config = dict(
    model='self-supervised audio encoder (BEST-RQ)',
    mask_prob=0.08,
    weight_standardization=False,
    stem='single',
    weight_decay=0.3,
)
Rows from block 4 of a small self-supervised audio encoder (BEST-RQ), named by matrix and row number. Each number is 500 + 50 x the weight over its row's rms, rounded and kept within 0 to 999. All counts start at 0. Numbers have three digits each.
Before each channel's rows are labels from the 100 clips, of 14848, where the channel reaches its highest value: "peak on" is the class under the peak. Only what is clearly more common there than usual is listed. The data: synthesized solo parts of chorales (CocoChorales). In brackets: how many of the 100, against the usual share in percent.
# c30: last pointwise conv (model.blocks.4.c3.0.weight, 320x320x1), inputs 270-319

peak on: silence (100 vs 12.2)
c30.251:420499464509497475471626638456441533459460478469560492510489532471468381490408569541486553463469513517523505479524521427570470455479552451474548562415

peak on: C5 (64 vs 3.6)
c30.125:530558522447468551503534478464478547559508498496384445507539435628535471463481524473405614559519580488501506576499475413440431501476506550538531432470

peak on: C#4 (78 vs 3.8)
c30.260:507518463369403520533601486391470606470528507446410477471489517504504508544438406529482582497580446479508458611472472479490473574515544571562537503449

peak on: F5 (49 vs 2.9); F4 (47 vs 3.3)
c30.6:576466473501496600527497519579512537467555472597454451506456535500597468501508493530529533416497486464533471435543509517504509575489476468584447505536

peak on: D5 (42 vs 2.9); D#5 (39 vs 3.3)
c30.196:539564440497491490545487426525564601449523538469491490498511466468531580441490451459512522510588654443470471445580435482582515409508484542463595505631

peak on: D#5 (95 vs 3.3)
c30.15:504549484520471636359592540483561445476542464484489450499500526452544536469552585445532595467494451465508472493509612481460508481518495457541529532465

peak on: C4 (39 vs 3.2); A#4 (31 vs 4.2)
c30.281:475531570502461558528602469555472519365432524540455514508460512450600446450433465536496503513429442542438462499470372485551508517397457452482598576573

peak on: E5 (32 vs 2.9); C#5 (27 vs 3.7)
c30.175:514509541478498475416522475477504499539407465427422608450467462480537605506466616553589474518459602483437567581445462527479523477568547504543456419492

peak on: C#5 (54 vs 3.7)
c30.295:536454432363487525534520476448483517529457536472445462437477485529528471475429489511567570481591552469457538505552517526528592432501575475566501416538

peak on: D4 (72 vs 4.6)
c30.215:532651523515486503619479493478587486505550501579497553487537437498532526508500501440477542448540565518548549427549459460539544548450555542462436408484

peak on: G5 (92 vs 2.4)
c30.9:419538535550518489451545521503538446460440497547535495443458413485474539460455500432536471458548468491420464498520548512468521530580560543456541667487

peak on: F#4 (75 vs 3.1); F#5 (25 vs 2.5)
c30.288:438486482523517525561539506468535517495505534526479474498492474462465491454475510560449489574455511497504487546509422521524435525539476457511490532484

peak on: silence (100 vs 12.2)
c30.4:535561416416417489466464522516453508556550499500449487481516494511508426464577469431535622440631550471515505520494592395505510591514520506483488502531

peak on: G#5 (40 vs 1.4)
c30.279:549496573626457478452535548568513503461504514520514448486323467572552439509580531531511510502496464574510504568461552459452472481425507569579531552459

peak on: E5 (50 vs 2.9)
c30.116:416538483529535514494512493458461569460455406446423557420358472418472593554499648490590483528542536549465483450509518446522562422493652554441574499539

peak on: F#4 (29 vs 3.1)
c30.307:539496477459504573494467502523544522466475585695509474464514332496505558605526488571435606540471465509507524536582500417465501419545528548548479453578

peak on: A#4 (31 vs 4.2)
c30.118:462562499411534597475475544465547499467471509525535427431583463507454542530463444477425544581465479514476521481538608452515499438440532507461567440397

peak on: G#4 (27 vs 3.4)
c30.187:512557386539464390466484447630534509482454463620461519561517519474468513483483487492506612553527505464438541558478494574560488594497475527549477469544

peak on: E5 (53 vs 2.9)
c30.160:502521427378497567489476588499487501547458539483485557466579436466558427499528501517514507510518394513499526553464506475540465532419483478465530476498

peak on: G#5 (44 vs 1.4)
c30.282:529472496589492538435583510432530535490481456538493374454537467458494468574472504570521503474401607515427445457520448547529497474468445582533546459522

peak on: A#4 (40 vs 4.2)
c30.22:594528470447492402606495518565500508519492546481416473571592499448583445457509449584586449490400451503554425519433505489552488608520477503404556523481

peak on: D4 (28 vs 4.6)
c30.180:488505495599493459543550539521492495572512455500441526457399517567497454538498449593496516430440469455544471466510489475621466435478463443555490488633

peak on: D#5 (41 vs 3.3); D#4 (31 vs 4.1)
c30.75:503525475509466446444469559469516648467491563511516526555528536350516500497455544520487590458629618567457469441530476520531432516475432505508487474416

peak on: B4 (80 vs 3.8)
c30.268:492516505476545506575510515561391496563486519578524577474492472540456423556534482450505529469534464478485542556500470494442501475578589518468406578503

peak on: A#4 (63 vs 4.2)
c30.46:487489485550547527485504457443556595549478555595442499526593490483538470522574468540509448620532436583544461439541491456550485507519465546435501525520

peak on: D5 (85 vs 2.9)
c30.91:479486498550468467437520538590455464529536472530452471502465543496485489502607483405520475450548499479476486499570444512548547519488467454537365556482

peak on: D5 (39 vs 2.9); D#5 (30 vs 3.3)
c30.55:515447407476498415525515507496536497472472441446507470497487496494407505571499540557571506496481521456467535501582526472505428520454460476455506468371

peak on: D#4 (33 vs 4.1)
c30.120:514580511534555626499472540450581477477473570539478497512534463435438499562551571573433484536559472464485463548504497485576577461384537588448462487492

peak on: A#4 (33 vs 4.2); D#5 (27 vs 3.3)
c30.140:528477475479462525579530604477467557495592429471444521652491465445564512435418537454552461501481467448395439544477522449591468470471482585483452440472

peak on: D5 (57 vs 2.9)
c30.16:382509517470499375519538509505568542513567431476475505481510487382462436510557574505481550476453530495427578435563434459481590479431496486460494484402

peak on: C#4 (88 vs 3.8)
c30.317:503453550486524505476496492490589500473509537477519513489471484536467521460419458514591529489456542460608464496463527444490476517455462493424508528484

peak on: D#5 (90 vs 3.3)
c30.0:522452511529530562455548493539565482510486483525465448513520480503487536512474511504521541545455477472471444484479534554549511596553524659512567460453

peak on: D5 (37 vs 2.9)
c30.30:533562483496516469467512510472563506475513531445511461531582505558549385338486478563474543396478582469544478510459590548457476391532571492493533559529

peak on: A4 (25 vs 3.4)
c30.87:463481460597537486487462481522598489463566398548558470513462460483435515499438539493442508420445443476443532490487584536489503543481533497519452451517

peak on: B4 (94 vs 3.8)
c30.124:440600524479501511513428546548499468492502535487510505477533579447566483492552521448450493467548520462464490517525494510458547490536579538463488567513

peak on: G5 (37 vs 2.4); F#5 (34 vs 2.5)
c30.193:539446433438440567466517525519478431432520548456504516449483419394468505447446514562450497480514412496464422566561541492569462552532553447508418550504

peak on: A4 (72 vs 3.4)
c30.38:571497507483512454422465554422546617470512531487472520522557608493504415476451540386553499546677511515425481521484527485491599502487471575449423403468

peak on: A#4 (57 vs 4.2)
c30.14:426551455552509477465508377451585506513377553605487534467522483559509524524459552536582542521429456469523542457459492516560500474442549494563485564470

peak on: G#5 (70 vs 1.4)
c30.112:536467455516468512507471456458413528464522600456404507434504518466467425500470526465453503460501607472510541529498544488458492525514571598527531459435

peak on: D5 (54 vs 2.9); D4 (37 vs 4.6)
c30.78:507505488461512561581464524518506521462610506495495542509555516460488428427567406513503547488465457474461504385555501512645498438427479507521474324571

peak on: A#4 (50 vs 4.2); D#5 (38 vs 3.3)
c30.50:538463425529466459534503610509485385449620450508499522524509484529636423473483490538435507441554428443510525429463490587531467553404483521537542428424

peak on: C#4 (45 vs 3.8)
c30.154:549488568610522482386502446459581502482508584513465420521539503453520495583510497463572508530473519500578478485574581456523446562488435560570528456473

peak on: D#5 (34 vs 3.3)
c30.81:497556457449492552490433526473403516505466497560533437526474467530473548533515429498477467450508508534494470471510487473541446532395540455491492590521

peak on: A#5 (60 vs 0.4); A#4 (37 vs 4.2)
c30.101:471487475564499417633432470479495496628481496512470472449497517545518526477438470560514506440488368467426478518529392477409542501555458591494512583510

peak on: B4 (65 vs 3.8)
c30.309:485539526514586456438486470554574460505499512440483433472488537427516600505505554528594531447492508524549462459470515472524571447577468580505526445518

peak on: C5 (34 vs 3.6)
c30.315:495516547610519493543533561524478474477554496486578545565540433471440409381460497595545487540520463507456467454527487460483458492475548555440541495642

peak on: F5 (50 vs 2.9)
c30.244:558438542498385519489615549453429414385538561482541542490536588409488502521528402468513488440539481519543474504476512531477462500572548595528488567446

peak on: A3 (33 vs 2.6)
c30.86:420460539540462463444474506516537507502531508540492410473477437526418554469484482476412582490509479405485532554533443545406508526396424490515570660549

peak on: G#4 (42 vs 3.4)
c30.35:541423592499486490483439439541566478474509561611497473476536567446413462552560493479545504553465581467447456493522431460528511575439453426534458489499

peak on: C#5 (49 vs 3.7)
c30.56:553435593471428524516479520508504506532463468494533487512436407548425488493511522516544506506430502454492473496427545451513520484578619517585477557555

peak on: G#4 (33 vs 3.4); B4 (29 vs 3.8)
c30.49:512478556529458549513549479457514490433448501541468498517469510547551469485464517591494522501495466460509488496401402583508505478507465528537535644375

peak on: silence (100 vs 12.2)
c30.152:565456552483432599484538547453537420510509602548552564471458508517498465414467462474495532520459447436529570455508530436454490536512556439551497520415

peak on: F5 (31 vs 2.9)
c30.276:409536441601550478489560426547521630493467552529426454492550563478456564435475433433459544506522559492471485510470507525570575486472452526652496532491

peak on: A#5 (91 vs 0.4)
c30.178:506532485497488443466489441438510577508472470497454498439491462587464533517470494427473539435450603498488477647452454496560474524478486630475517499497

peak on: C5 (51 vs 3.6); C4 (46 vs 3.2)
c30.232:526543450549504486493478505581461514495446549498508521445510539456492533446502513503552522442535432445565497469574426476602511491460437530505478539512

peak on: silence (79 vs 12.2)
c30.303:434532548505580470681545472502516520478535483563459430459483431526465460440520474479385527431439423485461454474559405490569529500538480474560435581532

peak on: A#5 (45 vs 0.4); D5 (30 vs 2.9)
c30.278:609482542482463483608436563511424529453433440562496433399475515464453502523565568495447509392513545496551377491514430593491475529458518547555531501553

peak on: G5 (62 vs 2.4)
c30.42:444427563451561470448522465528565423466552551505525451529478568498566539573523533478501476516562489479452429509659443531553523532464472473464536495537

peak on: G#4 (36 vs 3.4); C#5 (29 vs 3.7)
c30.126:443517404451461480536565461436473463489489497440493488475544458519489457550492499422535541487514527429501458436526430485503489503452537491488594416495

peak on: G5 (36 vs 2.4); D5 (35 vs 2.9)
c30.257:481495515481539568452525465539492532439496492495416533492492531502467479498539443449546504504544556435473533496552458712506608479457579555486547493527

peak on: E4 (32 vs 2.9); silence (29 vs 12.2)
c30.194:447500412433514505515457598528486426660587454500456534475613486458523530509415513589466503511483506463503471441507587442517550510477449423482584432468

peak on: E5 (39 vs 2.9); G#4 (37 vs 3.4)
c30.165:491531486426490578545484484490534467408552468523395451505482490466532503521486483498499523492623486504496542516460483504442439531438481579541487514568

peak on: C4 (37 vs 3.2)
c30.79:559506492495468526484492518471533530483574486427585465523540474485498552493483480521443489476520518573642428485470497479559439521485496449645437491538

peak on: A4 (25 vs 3.4)
c30.272:590465507576471458496499510521452475582534491480463563511549467546517408484480499525448507510592517460515391487589507515436469450529589574413532492442

peak on: C#5 (42 vs 3.7); silence (36 vs 12.2)
c30.302:513440505518555491480487578490546530497547401624417528416500557511471552472449532561448487499485533492440469380486477529444558597517472571518428482516

peak on: F5 (48 vs 2.9)
c30.209:462531553491463508476475515508498451488490484588555561511516482569473535432548440458430489481554504545433541561547480514470458426507529458494514503562

peak on: A4 (52 vs 3.4)
c30.292:436501578525490424473482462530563485430457520460407401584517525454482480454477504531527570498438446437523527500512454437437512473491526582555584525444

peak on: C#5 (48 vs 3.7)
c30.80:547503452557572485543530523604489499510435545486461575536528512543428555625496448459524509470617489498476475470532464478489487515525599479488419494483

peak on: C4 (46 vs 3.2); C#4 (44 vs 3.8)
c30.117:506529489528514521478458413510504509507459509431472517508460492502472504515508465542424550497479520452493519476504465499526609459499470551470541519580

peak on: G5 (45 vs 2.4)
c30.72:529481492446475550413452475439559572495465507443429553571541441529394484468452447463464515501475516472496497512510518543473467486543453556458533566509

peak on: G4 (41 vs 2.6); C4 (35 vs 3.2)
c30.148:561473521558468589525490426555541439500565517544381557480502539462578473503549508487473573449491471456527520475456458487498579433463515480518515531637

peak on: silence (100 vs 12.2)
c30.48:525466549511446553536538528500467480483483398501489430442484534529539494556398553471484454519562540583579551525489507501458519504609515482531482569580

peak on: silence (100 vs 12.2)
c30.236:513489577464461482511542495494557519515533484481509419481492546522506477466447530507439523506523455531469560541437485478478531519558500494482597453486

peak on: silence (100 vs 12.2)
c30.262:521557506493531519500520502531542445514524500525599551526481627564496480433436566469498507534487539497546615437482497489434471507581537521493554506525

peak on: G5 (61 vs 2.4)
c30.90:490494488471529476524558464485614492427518453487491475539518567521537597493484555609527521483528505513492552487452505516500564490519523413452430508543

peak on: D5 (71 vs 2.9); silence (29 vs 12.2)
c30.54:569474437502446462411502440455497551453466428432442522458480505552537492529457480513490623460543461453529521471496456498465557612578447488549534524527

peak on: D4 (44 vs 4.6); silence (30 vs 12.2)
c30.240:489573438427515554553481507463501530568514507478591511548444470500487486540451507479440448489579499445496506484515466484526500510487512461528419485513

peak on: A#3 (40 vs 3)
c30.20:516484514425548502477498512453499404527547535462433507485434539451560398620467532577603554525553492510514535510483502464411472483584550536533564466496

peak on: F#5 (63 vs 2.5)
c30.313:473511463518524462575490474512460511479542439539591408448482527569526422517471539451507462585478504475485484453507435449554566521523491534567522529509

peak on: D4 (65 vs 4.6)
c30.93:473566552569449431646512443504506445532673480533401531549482507473465517563488509510453525451419487489453421403675421486584478384502489510487515478531

peak on: F4 (57 vs 3.3); F5 (30 vs 2.9)
c30.71:509534461485512531474462427563523609485511501566460520478552490456546545560585573523488469433458446534556506534452531470439503526471517471511444432526

peak on: D5 (35 vs 2.9)
c30.130:361489441552559509480528400580527429469575504504562441480406503481477522511526433511541519431529508445510505501546469443565560406519524422647529458532

peak on: silence (87 vs 12.2)
c30.205:530465501481431497548518525513502543577516497478440480548616480583462488535449544454450509435493544526571564481491497456457515489526499488469460508450

peak on: A5 (41 vs 0.8)
c30.162:515490548513496500426553534515598451530525499499505550479466520561444481507535493510429494538461544462509543450434523560560539536582511530479467527543

peak on: F#4 (34 vs 3.1)
c30.40:541480538444559534505578545466579565474521417533431572446493509449505413519571484503512542505499499440569590505518463491532583474552474523550427520570

peak on: F5 (62 vs 2.9); E5 (33 vs 2.9)
c30.220:531527458556516526627467442462488515542434534507475381496490512447449519438460548481464504445588493509507571565506518422489552564470505459537520499537

peak on: F5 (54 vs 2.9)
c30.114:484502401505618420481502499595496572519525498495514467512404515544473498493603627479520448487485467484535516544553473560546457487477458453463467500502

peak on: G#4 (39 vs 3.4)
c30.161:460445487477514450517494503498502534574561592508552422575454483481549542531519464567556587510569482484488597450490433496570470503464509511451464517498

peak on: C5 (66 vs 3.6); E5 (31 vs 2.9)
c30.43:489558480548537515525468528540450586453510462501498549418525536514477585525472455503477486502525407409430463501487526409477486555604457497476475487461

peak on: silence (33 vs 12.2)
c30.106:509484540441435432529522551457482448516496544566607583484522378602383428439577552552450542460508517613514501488470499535470450541569478521559490444478

peak on: F4 (52 vs 3.3); F5 (26 vs 2.9)
c30.291:488533451381469481611505485516449578529500531433564487580566487516548491537481483520551460501555545462455452449527540436442508591422525517501478467579

peak on: D5 (60 vs 2.9)
c30.266:452466493490455504435524459525514531469546477571499445471471546464397577456457510485510440538452469445513647482469494463496510558504500560478491445540

peak on: G#4 (81 vs 3.4)
c30.69:512489522445462539484477468607566471508462578477454468461433441521423452463436521583425475603486388516543547532487543612587573516468512507508460521484

peak on: A3 (60 vs 2.6); G5 (26 vs 2.4)
c30.132:408452494477548536467403638563546489496453513503561502561567504500501587456496521476527478539503473530481454516589510456615579559495463504541550529428

peak on: E5 (36 vs 2.9)
c30.263:468528508564512554516500522504522478465492489559563587430483474476483479631422530544485491401569478481454439504505507517479558595481436458475487528546

peak on: B3 (100 vs 2.9)
c30.285:466487549479521564514509533511550489522489489494551533461455441438492492486547456528552496462453525449526527492465445535520613470499493490478498482573

peak on: A#4 (29 vs 4.2)
c30.176:489550502488587467392468403481474540518456493517409475569444503480544520478493595566521459461505581447489474508503459506495480478584406558502470467468

peak on: E5 (84 vs 2.9)
c30.76:596438599510582447555513584479484452468531426568410551486417509424556562412563481629579453491559532470426442457542530539512463596556564464419495526479

peak on: D#4 (28 vs 4.1)
c30.151:406480451514525536492521477491587504478525549522487631538489482479421476509515434560526526462491487418523494532511539439497520478509578471513462546462

peak on: D#5 (44 vs 3.3); C#5 (28 vs 3.7)
c30.39:484489462546541469452599486590428530523541466453509454486489480476566464445511564477491465516501507462538488456548429466561504490557536531444473502517

peak on: B4 (37 vs 3.8)
c30.3:513495447437499523578520522510471535518568501663516436435421599493477530428479514541550636540466501448477478567551520588537610491538552528451501511518

peak on: C#5 (59 vs 3.7)
c30.283:439554377535487561496528479505574602603414442481479482522472558538491506498535439508575515488519502489527487431590441484525517505483462492450424569570

peak on: C4 (85 vs 3.2)
c30.58:471526454525456478508456476544548578518495451536505438528481430488503444524568462512459557466512498515539498489582413456565596461488518484440391445542

peak on: F#4 (41 vs 3.1); G3 (27 vs 1.6)
c30.277:485445536590521468473480517537447493527492486553469442482501525472459530538497461528500512576486576532542509464526507555537578447491484562430546521473

peak on: D4 (25 vs 4.6)
c30.155:540462571518500488468509431508497584461461453508518546496550416408440366477449544500529572471525476441498584504596473534429495492448457470449460484494

peak on: F5 (43 vs 2.9); D5 (32 vs 2.9)
c30.74:493472484481595511584503486582505504508508487517426501507461495514475482459504451534540507507435505474509438495522529524482450540478419500526519424557

peak on: B4 (40 vs 3.8); A#4 (40 vs 4.2)
c30.100:573538513468511474552432441505473427542452545514538599470506530441473525525435508579511517439419518422446487497532494386610557394477456532566547550462

peak on: G3 (31 vs 1.6)
c30.204:542470460483436474479453463572455554536584465521442535499497435518428415485532505517576455473458468517539470531535655520493555470542480538518584482567

peak on: A3 (38 vs 2.6); C5 (25 vs 3.6)
c30.137:439543494501713486518400521461438529561484545445484676506572515432497543478514509488510510501516415463603436392604613503500528521423488421419474439504

peak on: E4 (74 vs 2.9)
c30.153:535489511486490485497502512443466563521521570531489485457473502439477455519450461537437460448516527509553485508512590468483541518475533472568489380447

peak on: A#4 (48 vs 4.2); G#4 (37 vs 3.4)
c30.270:502510366583497549452500507463493490380557589529534497463519427521563517676489530618624444542421509456488489608453475577577474626490446506569475458464

peak on: G5 (28 vs 2.4)
c30.239:456507559490490470504506559496520512485469509546542447432422567522495455514444529469470452508582579491549538469571511521526553414530549496518568554548

peak on: A#3 (44 vs 3)
c30.141:499455579481525418512422621477496524506506542509586517412460392476505503500479498534422406532472517383491516503505480561571482480510498535564458506563

peak on: A4 (69 vs 3.4)
c30.265:540397453534521534440541509568568508500506568509442553464633530410453510465398537476544486497374458517509518467554632533410565575525489516479671470405

peak on: F#5 (35 vs 2.5)
c30.2:461374519480561488484570579569515415501620565509514434424523453529512468529425491466429497435468527475466583496455547533450551475395600459646508503481

peak on: G#4 (53 vs 3.4)
c30.119:457501510593498530426529512591386435431477469471494504436550481494488498458499515474513540435575433574527441479583461526537493544523453518509446480492