From a checkpoint of a small self-supervised audio encoder (BEST-RQ).
Model: log mel input, arch ecapa_tdnn, norm groupnorm, activation relu, depths [14], widths [320].
Training: muon at rate 0.0025, 11400 steps, batches of 512.
Data: trained on synthesized solo parts of chorales (CocoChorales), 39062 training examples, 149.4 epochs.
Rows from block 7 of a small self-supervised audio encoder (BEST-RQ), named by matrix and row number. Each number is 128 + 24 x the weight over its row's rms, rounded and kept within 0 to 255. All counts start at 0. Numbers have three digits each.
Before each channel's rows are labels from the 100 clips, of 14848, where the channel reaches its highest value: "loudest band" is the band of the loudest frequency at the time of the peak; "strongest on" is what is common among them. Only what is clearly more common there than usual is listed. The data: synthesized solo parts of chorales (CocoChorales). In brackets: how many of the 100.
# c30: last pointwise conv (model.blocks.7.c3.0.weight, 320x320x1), inputs 256-319

loudest band: 1000 to 2000 Hz (35)
strongest on: note C5 (46); oboe (42); note C#5 (28); trumpet (25)
c30.196:141155125128177168091129095112111140097128145140118112125167066149129116108079114098096166090118151111132139103123119132108174146157156145113100125159082136149130148141126100137089079122119133

loudest band: 500 to 1000 Hz (73)
strongest on: violin (93); note C5 (51); note C#5 (47); note B4 (34)
c30.18:121133053147151106122158111138131143145102102206090123172141098126096149109105102129142137112143119140093116140090153169102129101130168158096140139147138140147141111106147149125142144118139146

loudest band: 500 to 1000 Hz (74)
strongest on: flute (88); note E5 (42); note F#5 (40); note G#5 (29)
c30.64:136136172147154122141149114184077087112137189112138128156151131107125139164099150127181148095136112143121192139138117147142145121118102146133129179160120086126106135099080131088108137119098125

loudest band: 500 to 1000 Hz (65)
strongest on: trombone (63); note D4 (55); note E4 (47); tuba (33)
c30.77:126121126112151130128131105125137111128102114122103103121122119104108110106106096147134137119133110118142123136126138141138092107138153200174108101096184103143113150131106181093138103132118120

loudest band: 1000 to 2000 Hz (31)
strongest on: bassoon (43); note G#3 (31); trumpet (27); note D5 (25)
c30.40:120140136129144134129090101107117127189130128150128173099105127096122128135148154117119142087077119065095166108157124156124122166089126158184137103122106105135112153150161147085113125159111117

loudest band: 1000 to 2000 Hz (39)
strongest on: violin (81); note G#4 (33); note F#5 (29)
c30.44:138114094140121138128140115151123111133130117132137152159133131144106136148164134089138120123102083137115075112089132135112114128148148125106149138078156155133168117162121117131101124127141131

loudest band: 1000 to 2000 Hz (30)
strongest on: trumpet (49); note G#5 (39); note A#5 (27)
c30.87:110114093095094121201112161105068110107108130107158138176130099117122102127072147132098138128130166151134097123120135107107136105091163141186113137117154087110126132161129140140121164090085148

loudest band: 500 to 1000 Hz (60)
strongest on: note A5 (82); note G5 (60); flute (33); trumpet (32)
c30.30:158115113122156158092117137137118121091106112147129072183191126140121073104167088105133097085136079113127144127149092143129108141130140110114163101111152145170107179121141106183151118102115101

loudest band: 250 to 500 Hz (100)
strongest on: cello (100); note A3 (61); note C#4 (49); note C4 (46)
c30.105:134128108077127144119116155125141112086148128146103169103135209140138120147127112090115095122135125102103108127135110104101131108149130169118143121122123173143147143119113108152095090145154128

loudest band: 250 to 500 Hz (76)
strongest on: note G4 (35); note F4 (35); viola (30); clarinet (28)
c30.22:091133100118150116114095117145097127124145124115155105112108080109147164164108154104173109147124097105097118135116100100115118150155177159111110150128110137119139163111123107140146164110130115

loudest band: 1000 to 2000 Hz (50)
strongest on: trumpet (70); note A5 (32); note G5 (28)
c30.151:123102137063185134141130125126125147139128100105084107129155118170098153160101074136144102134156117176112159117146119138094114099108189115101107102125108120095080135184121135182110142139114114

loudest band: 250 to 500 Hz (65)
strongest on: clarinet (41); note A#4 (40); violin (34)
c30.293:092071115134115132127142126151170131087178146135136124204144157158133125187099135112144082129150158130115113159122154106111118120115150101142147118108132133110123133137150156077095077094173123

loudest band: 250 to 500 Hz (66)
strongest on: cello (59); note D4 (56); note C#4 (30)
c30.244:124095127154121119151158179148080111101156151152121109104093135127182136134152108159104164157114097123104150104132157146124142086127094142172190121114146137133093116132118132080096140124126115

loudest band: 250 to 500 Hz (91)
strongest on: note D#4 (75); note F4 (54); clarinet (49); note D4 (39)
c30.2:112151159117122114196206123116119138116117107147128104104103112093084139113123117158103164076114092103186116193135128147173119119152091126093128111114135107152126121103124122131160135135154125

loudest band: 500 to 1000 Hz (69)
strongest on: bassoon (83); note G#3 (67); note A#3 (37); note F#3 (36)
c30.53:126138135079168114114134163105109164186188132091147139111128117135128134087123101109114093166089127104144126070072140106131099142139124107135113125137103145138131180179151135140109107148114108

loudest band: 1000 to 2000 Hz (42); 2000 to 4000 Hz (29)
strongest on: trumpet (74); note F5 (40); note D#5 (31); note C#5 (28)
c30.140:112097130123152107133167119088155126121129157139125103117173149140135163145184132117140149079100112104125137115105112159142115102147120128152125129108107125110111139141127063137118132150122179

loudest band: 1000 to 2000 Hz (30)
strongest on: violin (33); note F5 (32); note D#5 (29); note C#5 (27)
c30.138:113093112104115148185139116123113165119104166119157146144162122129116109141138156124103154181101105150130135166140194141166141110153152146124150116139145132127135113149106106171134147192144095

loudest band: 1000 to 2000 Hz (31)
strongest on: trumpet (61); note F5 (39)
c30.107:137119121162156172174155095135100127141107073116141148158136101083138080087133116125173125149148135109168151159120137136149096148140099106124107177114099124113128112135104142107157163147137126

loudest band: 250 to 500 Hz (68)
strongest on: viola (53); note D4 (43); note E4 (34); note C#4 (30)
c30.271:115072111135128109176113113131157115150114121135158062147124163117135099142091103142150098085127119116122126093143123107105141098104145168140126123086128113140162109134114141137121112173090113

loudest band: 250 to 500 Hz (77)
strongest on: note B3 (61); cello (58); note E4 (32)
c30.56:162155154090161160112169138106124104220116123135103131106100122114106125135103159115080139138140129092130129094117115139111096116117122101138124138142133166134080147163149098105077121168135124

loudest band: 1000 to 2000 Hz (30)
strongest on: note G#5 (59); trumpet (44); note G#4 (33)
c30.7:121149111151130114143100141126147140113112135084127118126106116166103119139161084124101135129160198129121166132143158126128128156124184126145132170090131122077087126124115127110091121105121120

loudest band: 250 to 500 Hz (84)
strongest on: clarinet (35); horn (33)
c30.12:117138150087146135154105146129158188133145082159130125123151117106132121148080156106105146113129111105077107205128141104181099167138119095095164109142139151115113126124111149162145097149139131

loudest band: 250 to 500 Hz (79)
strongest on: note C#4 (72); viola (62); note D#4 (42)
c30.27:134146149090128110141142106154156127098100125131116156175131158082150137154129146098126118152092164174125143151080135110150132127082134109126159124108104173135100164144180166128117136114116146

loudest band: 1000 to 2000 Hz (31)
strongest on: note E5 (52); violin (47); note G#3 (38); note D5 (30)
c30.150:126105076146134129125090126102137161141106109146107108113144168118123122092166110167147087094172144142127133145161134102102109128133134157152141082165119118125192087189118139067125147123121114

loudest band: 1000 to 2000 Hz (38)
strongest on: note C#5 (63); violin (35); note B4 (33); note D#5 (31)
c30.255:105147141134102100117132126112152146134126113133135177113140161151132117124139074144145089120139109132168149121132133145120123103116126097127142138108144133128109107126160109148137190173091098

loudest band: 1000 to 2000 Hz (52)
strongest on: trumpet (56); note G#5 (45); note C#5 (32)
c30.304:171110117127152128144091152171118093131117110117126105113119140088197073125143201113125147126168148105142133108121098132119124114143120116144182098170111142140125116107157107111100154112122127

loudest band: 250 to 500 Hz (83)
strongest on: viola (81); note D4 (60); note E4 (26)
c30.118:128107106102103151178153180116132122122121084079105093104150121115124144128108149136127131149185158158119100110155122200142146158136076090123165158164173112135180112098156060164112158142170051

loudest band: 1000 to 2000 Hz (38)
strongest on: trombone (84); note F4 (52); note D#4 (33); note F#4 (30)
c30.313:167118108112111145092193121175116105108130119073115172142122150160113094133146159105157136168122160133198080168114139178118111127124133158164090166088092111123135116088125164135138076096135131

loudest band: 1000 to 2000 Hz (76)
strongest on: note C5 (96); trumpet (46); oboe (44); note D5 (44)
c30.43:133111108134137167085121120105100144148180066132163113130138110162105119140127116099119129099132094135110115142146145158151133117095117105143126097097101084104120153110154159133135159116104129

loudest band: 250 to 500 Hz (73)
strongest on: note A3 (78); cello (44); bassoon (42); note G3 (34)
c30.163:168095121105138118106146120138079115141076142136150108132132135086103110125133119115136121142109100108113164121184110089140128146116133106184091154142109152151137165159101096165126155100158104

loudest band: 250 to 500 Hz (86)
strongest on: violin (82); note A#4 (69); note G#4 (36); note C5 (30)
c30.250:163090119078128087115075127110129150148171144172105146123121105136092142112106112127148102149172147128121142142133114118123151142113091115109180116131097095119138146192162169131110128154115093

loudest band: 1000 to 2000 Hz (32)
strongest on: flute (60); note G#5 (44); note F#5 (30); note F5 (25)
c30.305:117130128097095126143108137143146109146100134163149140140158091117112147127179122172131127131131143128122137136128088115108118106171156146123116124116121112182123112113137100153141160133086094

loudest band: 500 to 1000 Hz (69)
strongest on: trumpet (98); note E5 (83); note D5 (51); note F5 (38)
c30.229:116145152120130076167148115177097085150131099112158097105093149149147122124085173146123158148136157133174125147120117103167097096107144125129110144116144093111112123118142098112126141172139176

loudest band: 500 to 1000 Hz (57)
strongest on: note D5 (57); trumpet (34)
c30.134:141166149107151178092140103134109121106124139094130171172118169120113197156133135156136132094144131097158071112139134120137110103128152096108124101147092123128146098133116101115147139127151083

loudest band: 250 to 500 Hz (71)
strongest on: clarinet (39); note A4 (28); note E4 (26)
c30.123:141118163136156122087104133153200147176126148132118131116132158159121132111148087106108121121111104155138070096121161123112105169164120090105200159185120154134147129134185072164117107117137126

loudest band: 500 to 1000 Hz (66)
strongest on: note F5 (82); trumpet (43); note D#5 (38)
c30.1:120126144142115130135119101118112143151113169127118101095129111164148126121095144165136129132123144101095134111122169130158103153126117148138124091141092132130115118168119104113108105104131110

loudest band: 250 to 500 Hz (71)
strongest on: trombone (61); note C#4 (50); note D#4 (30); note G#4 (25)
c30.167:092152171133117109152094113115129138175103117061151107122169141139121097134162115105122154110105134150128143131128098195128119112107148115077111129102154138115178147151112139119133144146124101

loudest band: 500 to 1000 Hz (69)
strongest on: violin (79); note D5 (37); note C#5 (36); note C5 (28)
c30.299:119138148136131167104137131089127134142094110185108143132146086098127087113102148105134161133098128113158091094116153139112123126132123078110103147112089136121144091142136109180117130149123112

loudest band: 250 to 500 Hz (77)
strongest on: note F#4 (84); viola (55); note G#4 (30)
c30.147:102124109118127146122162119163110148132119138152118121132103114179129142147152116126129118118124114120125115145109125124093130086129127099111183163133117109136109140156109119126102107172103108

loudest band: 250 to 500 Hz (71)
strongest on: note A#4 (42); violin (38)
c30.5:101088107136163117120109178130151136140164146111119117187113110132103088161123114145094130086199086120150144076135133115123160161090139102134111079107112118120147119113159121156138124108164161

loudest band: 250 to 500 Hz (85)
strongest on: note D4 (65); viola (51); note B4 (31)
c30.38:170078125141149153158129112121123175103100108132147067169121131147112147140147123163145176117127126114125158105101105177176120132118125118129131085068092119145092171130149151110097119125129156

loudest band: 250 to 500 Hz (73)
strongest on: note G4 (53); viola (29)
c30.277:146131124149143157101103111113153096108100141155130078113140113136137187110154114130138110129122117165128164105136111156190119130145098116116128100132119143172099180110123141125136103214168132

loudest band: 1000 to 2000 Hz (34)
strongest on: note F#4 (91); trombone (48); note E4 (34); note G#4 (33)
c30.288:125131109113107127180177134136161171123150131171111150139123125113095186135126144100130112141142179111129085115120166133107131147142113124086165103160093139097107118114119139114070083095138162

loudest band: 1000 to 2000 Hz (35)
strongest on: cello (39); note A#4 (29); note B3 (25)
c30.236:163144148111133096202118083105119129095110143122131150126153101140104093121154165179124090123093108095141123131103110165103093124136169106158132105133153069107141138119106127113104153103157108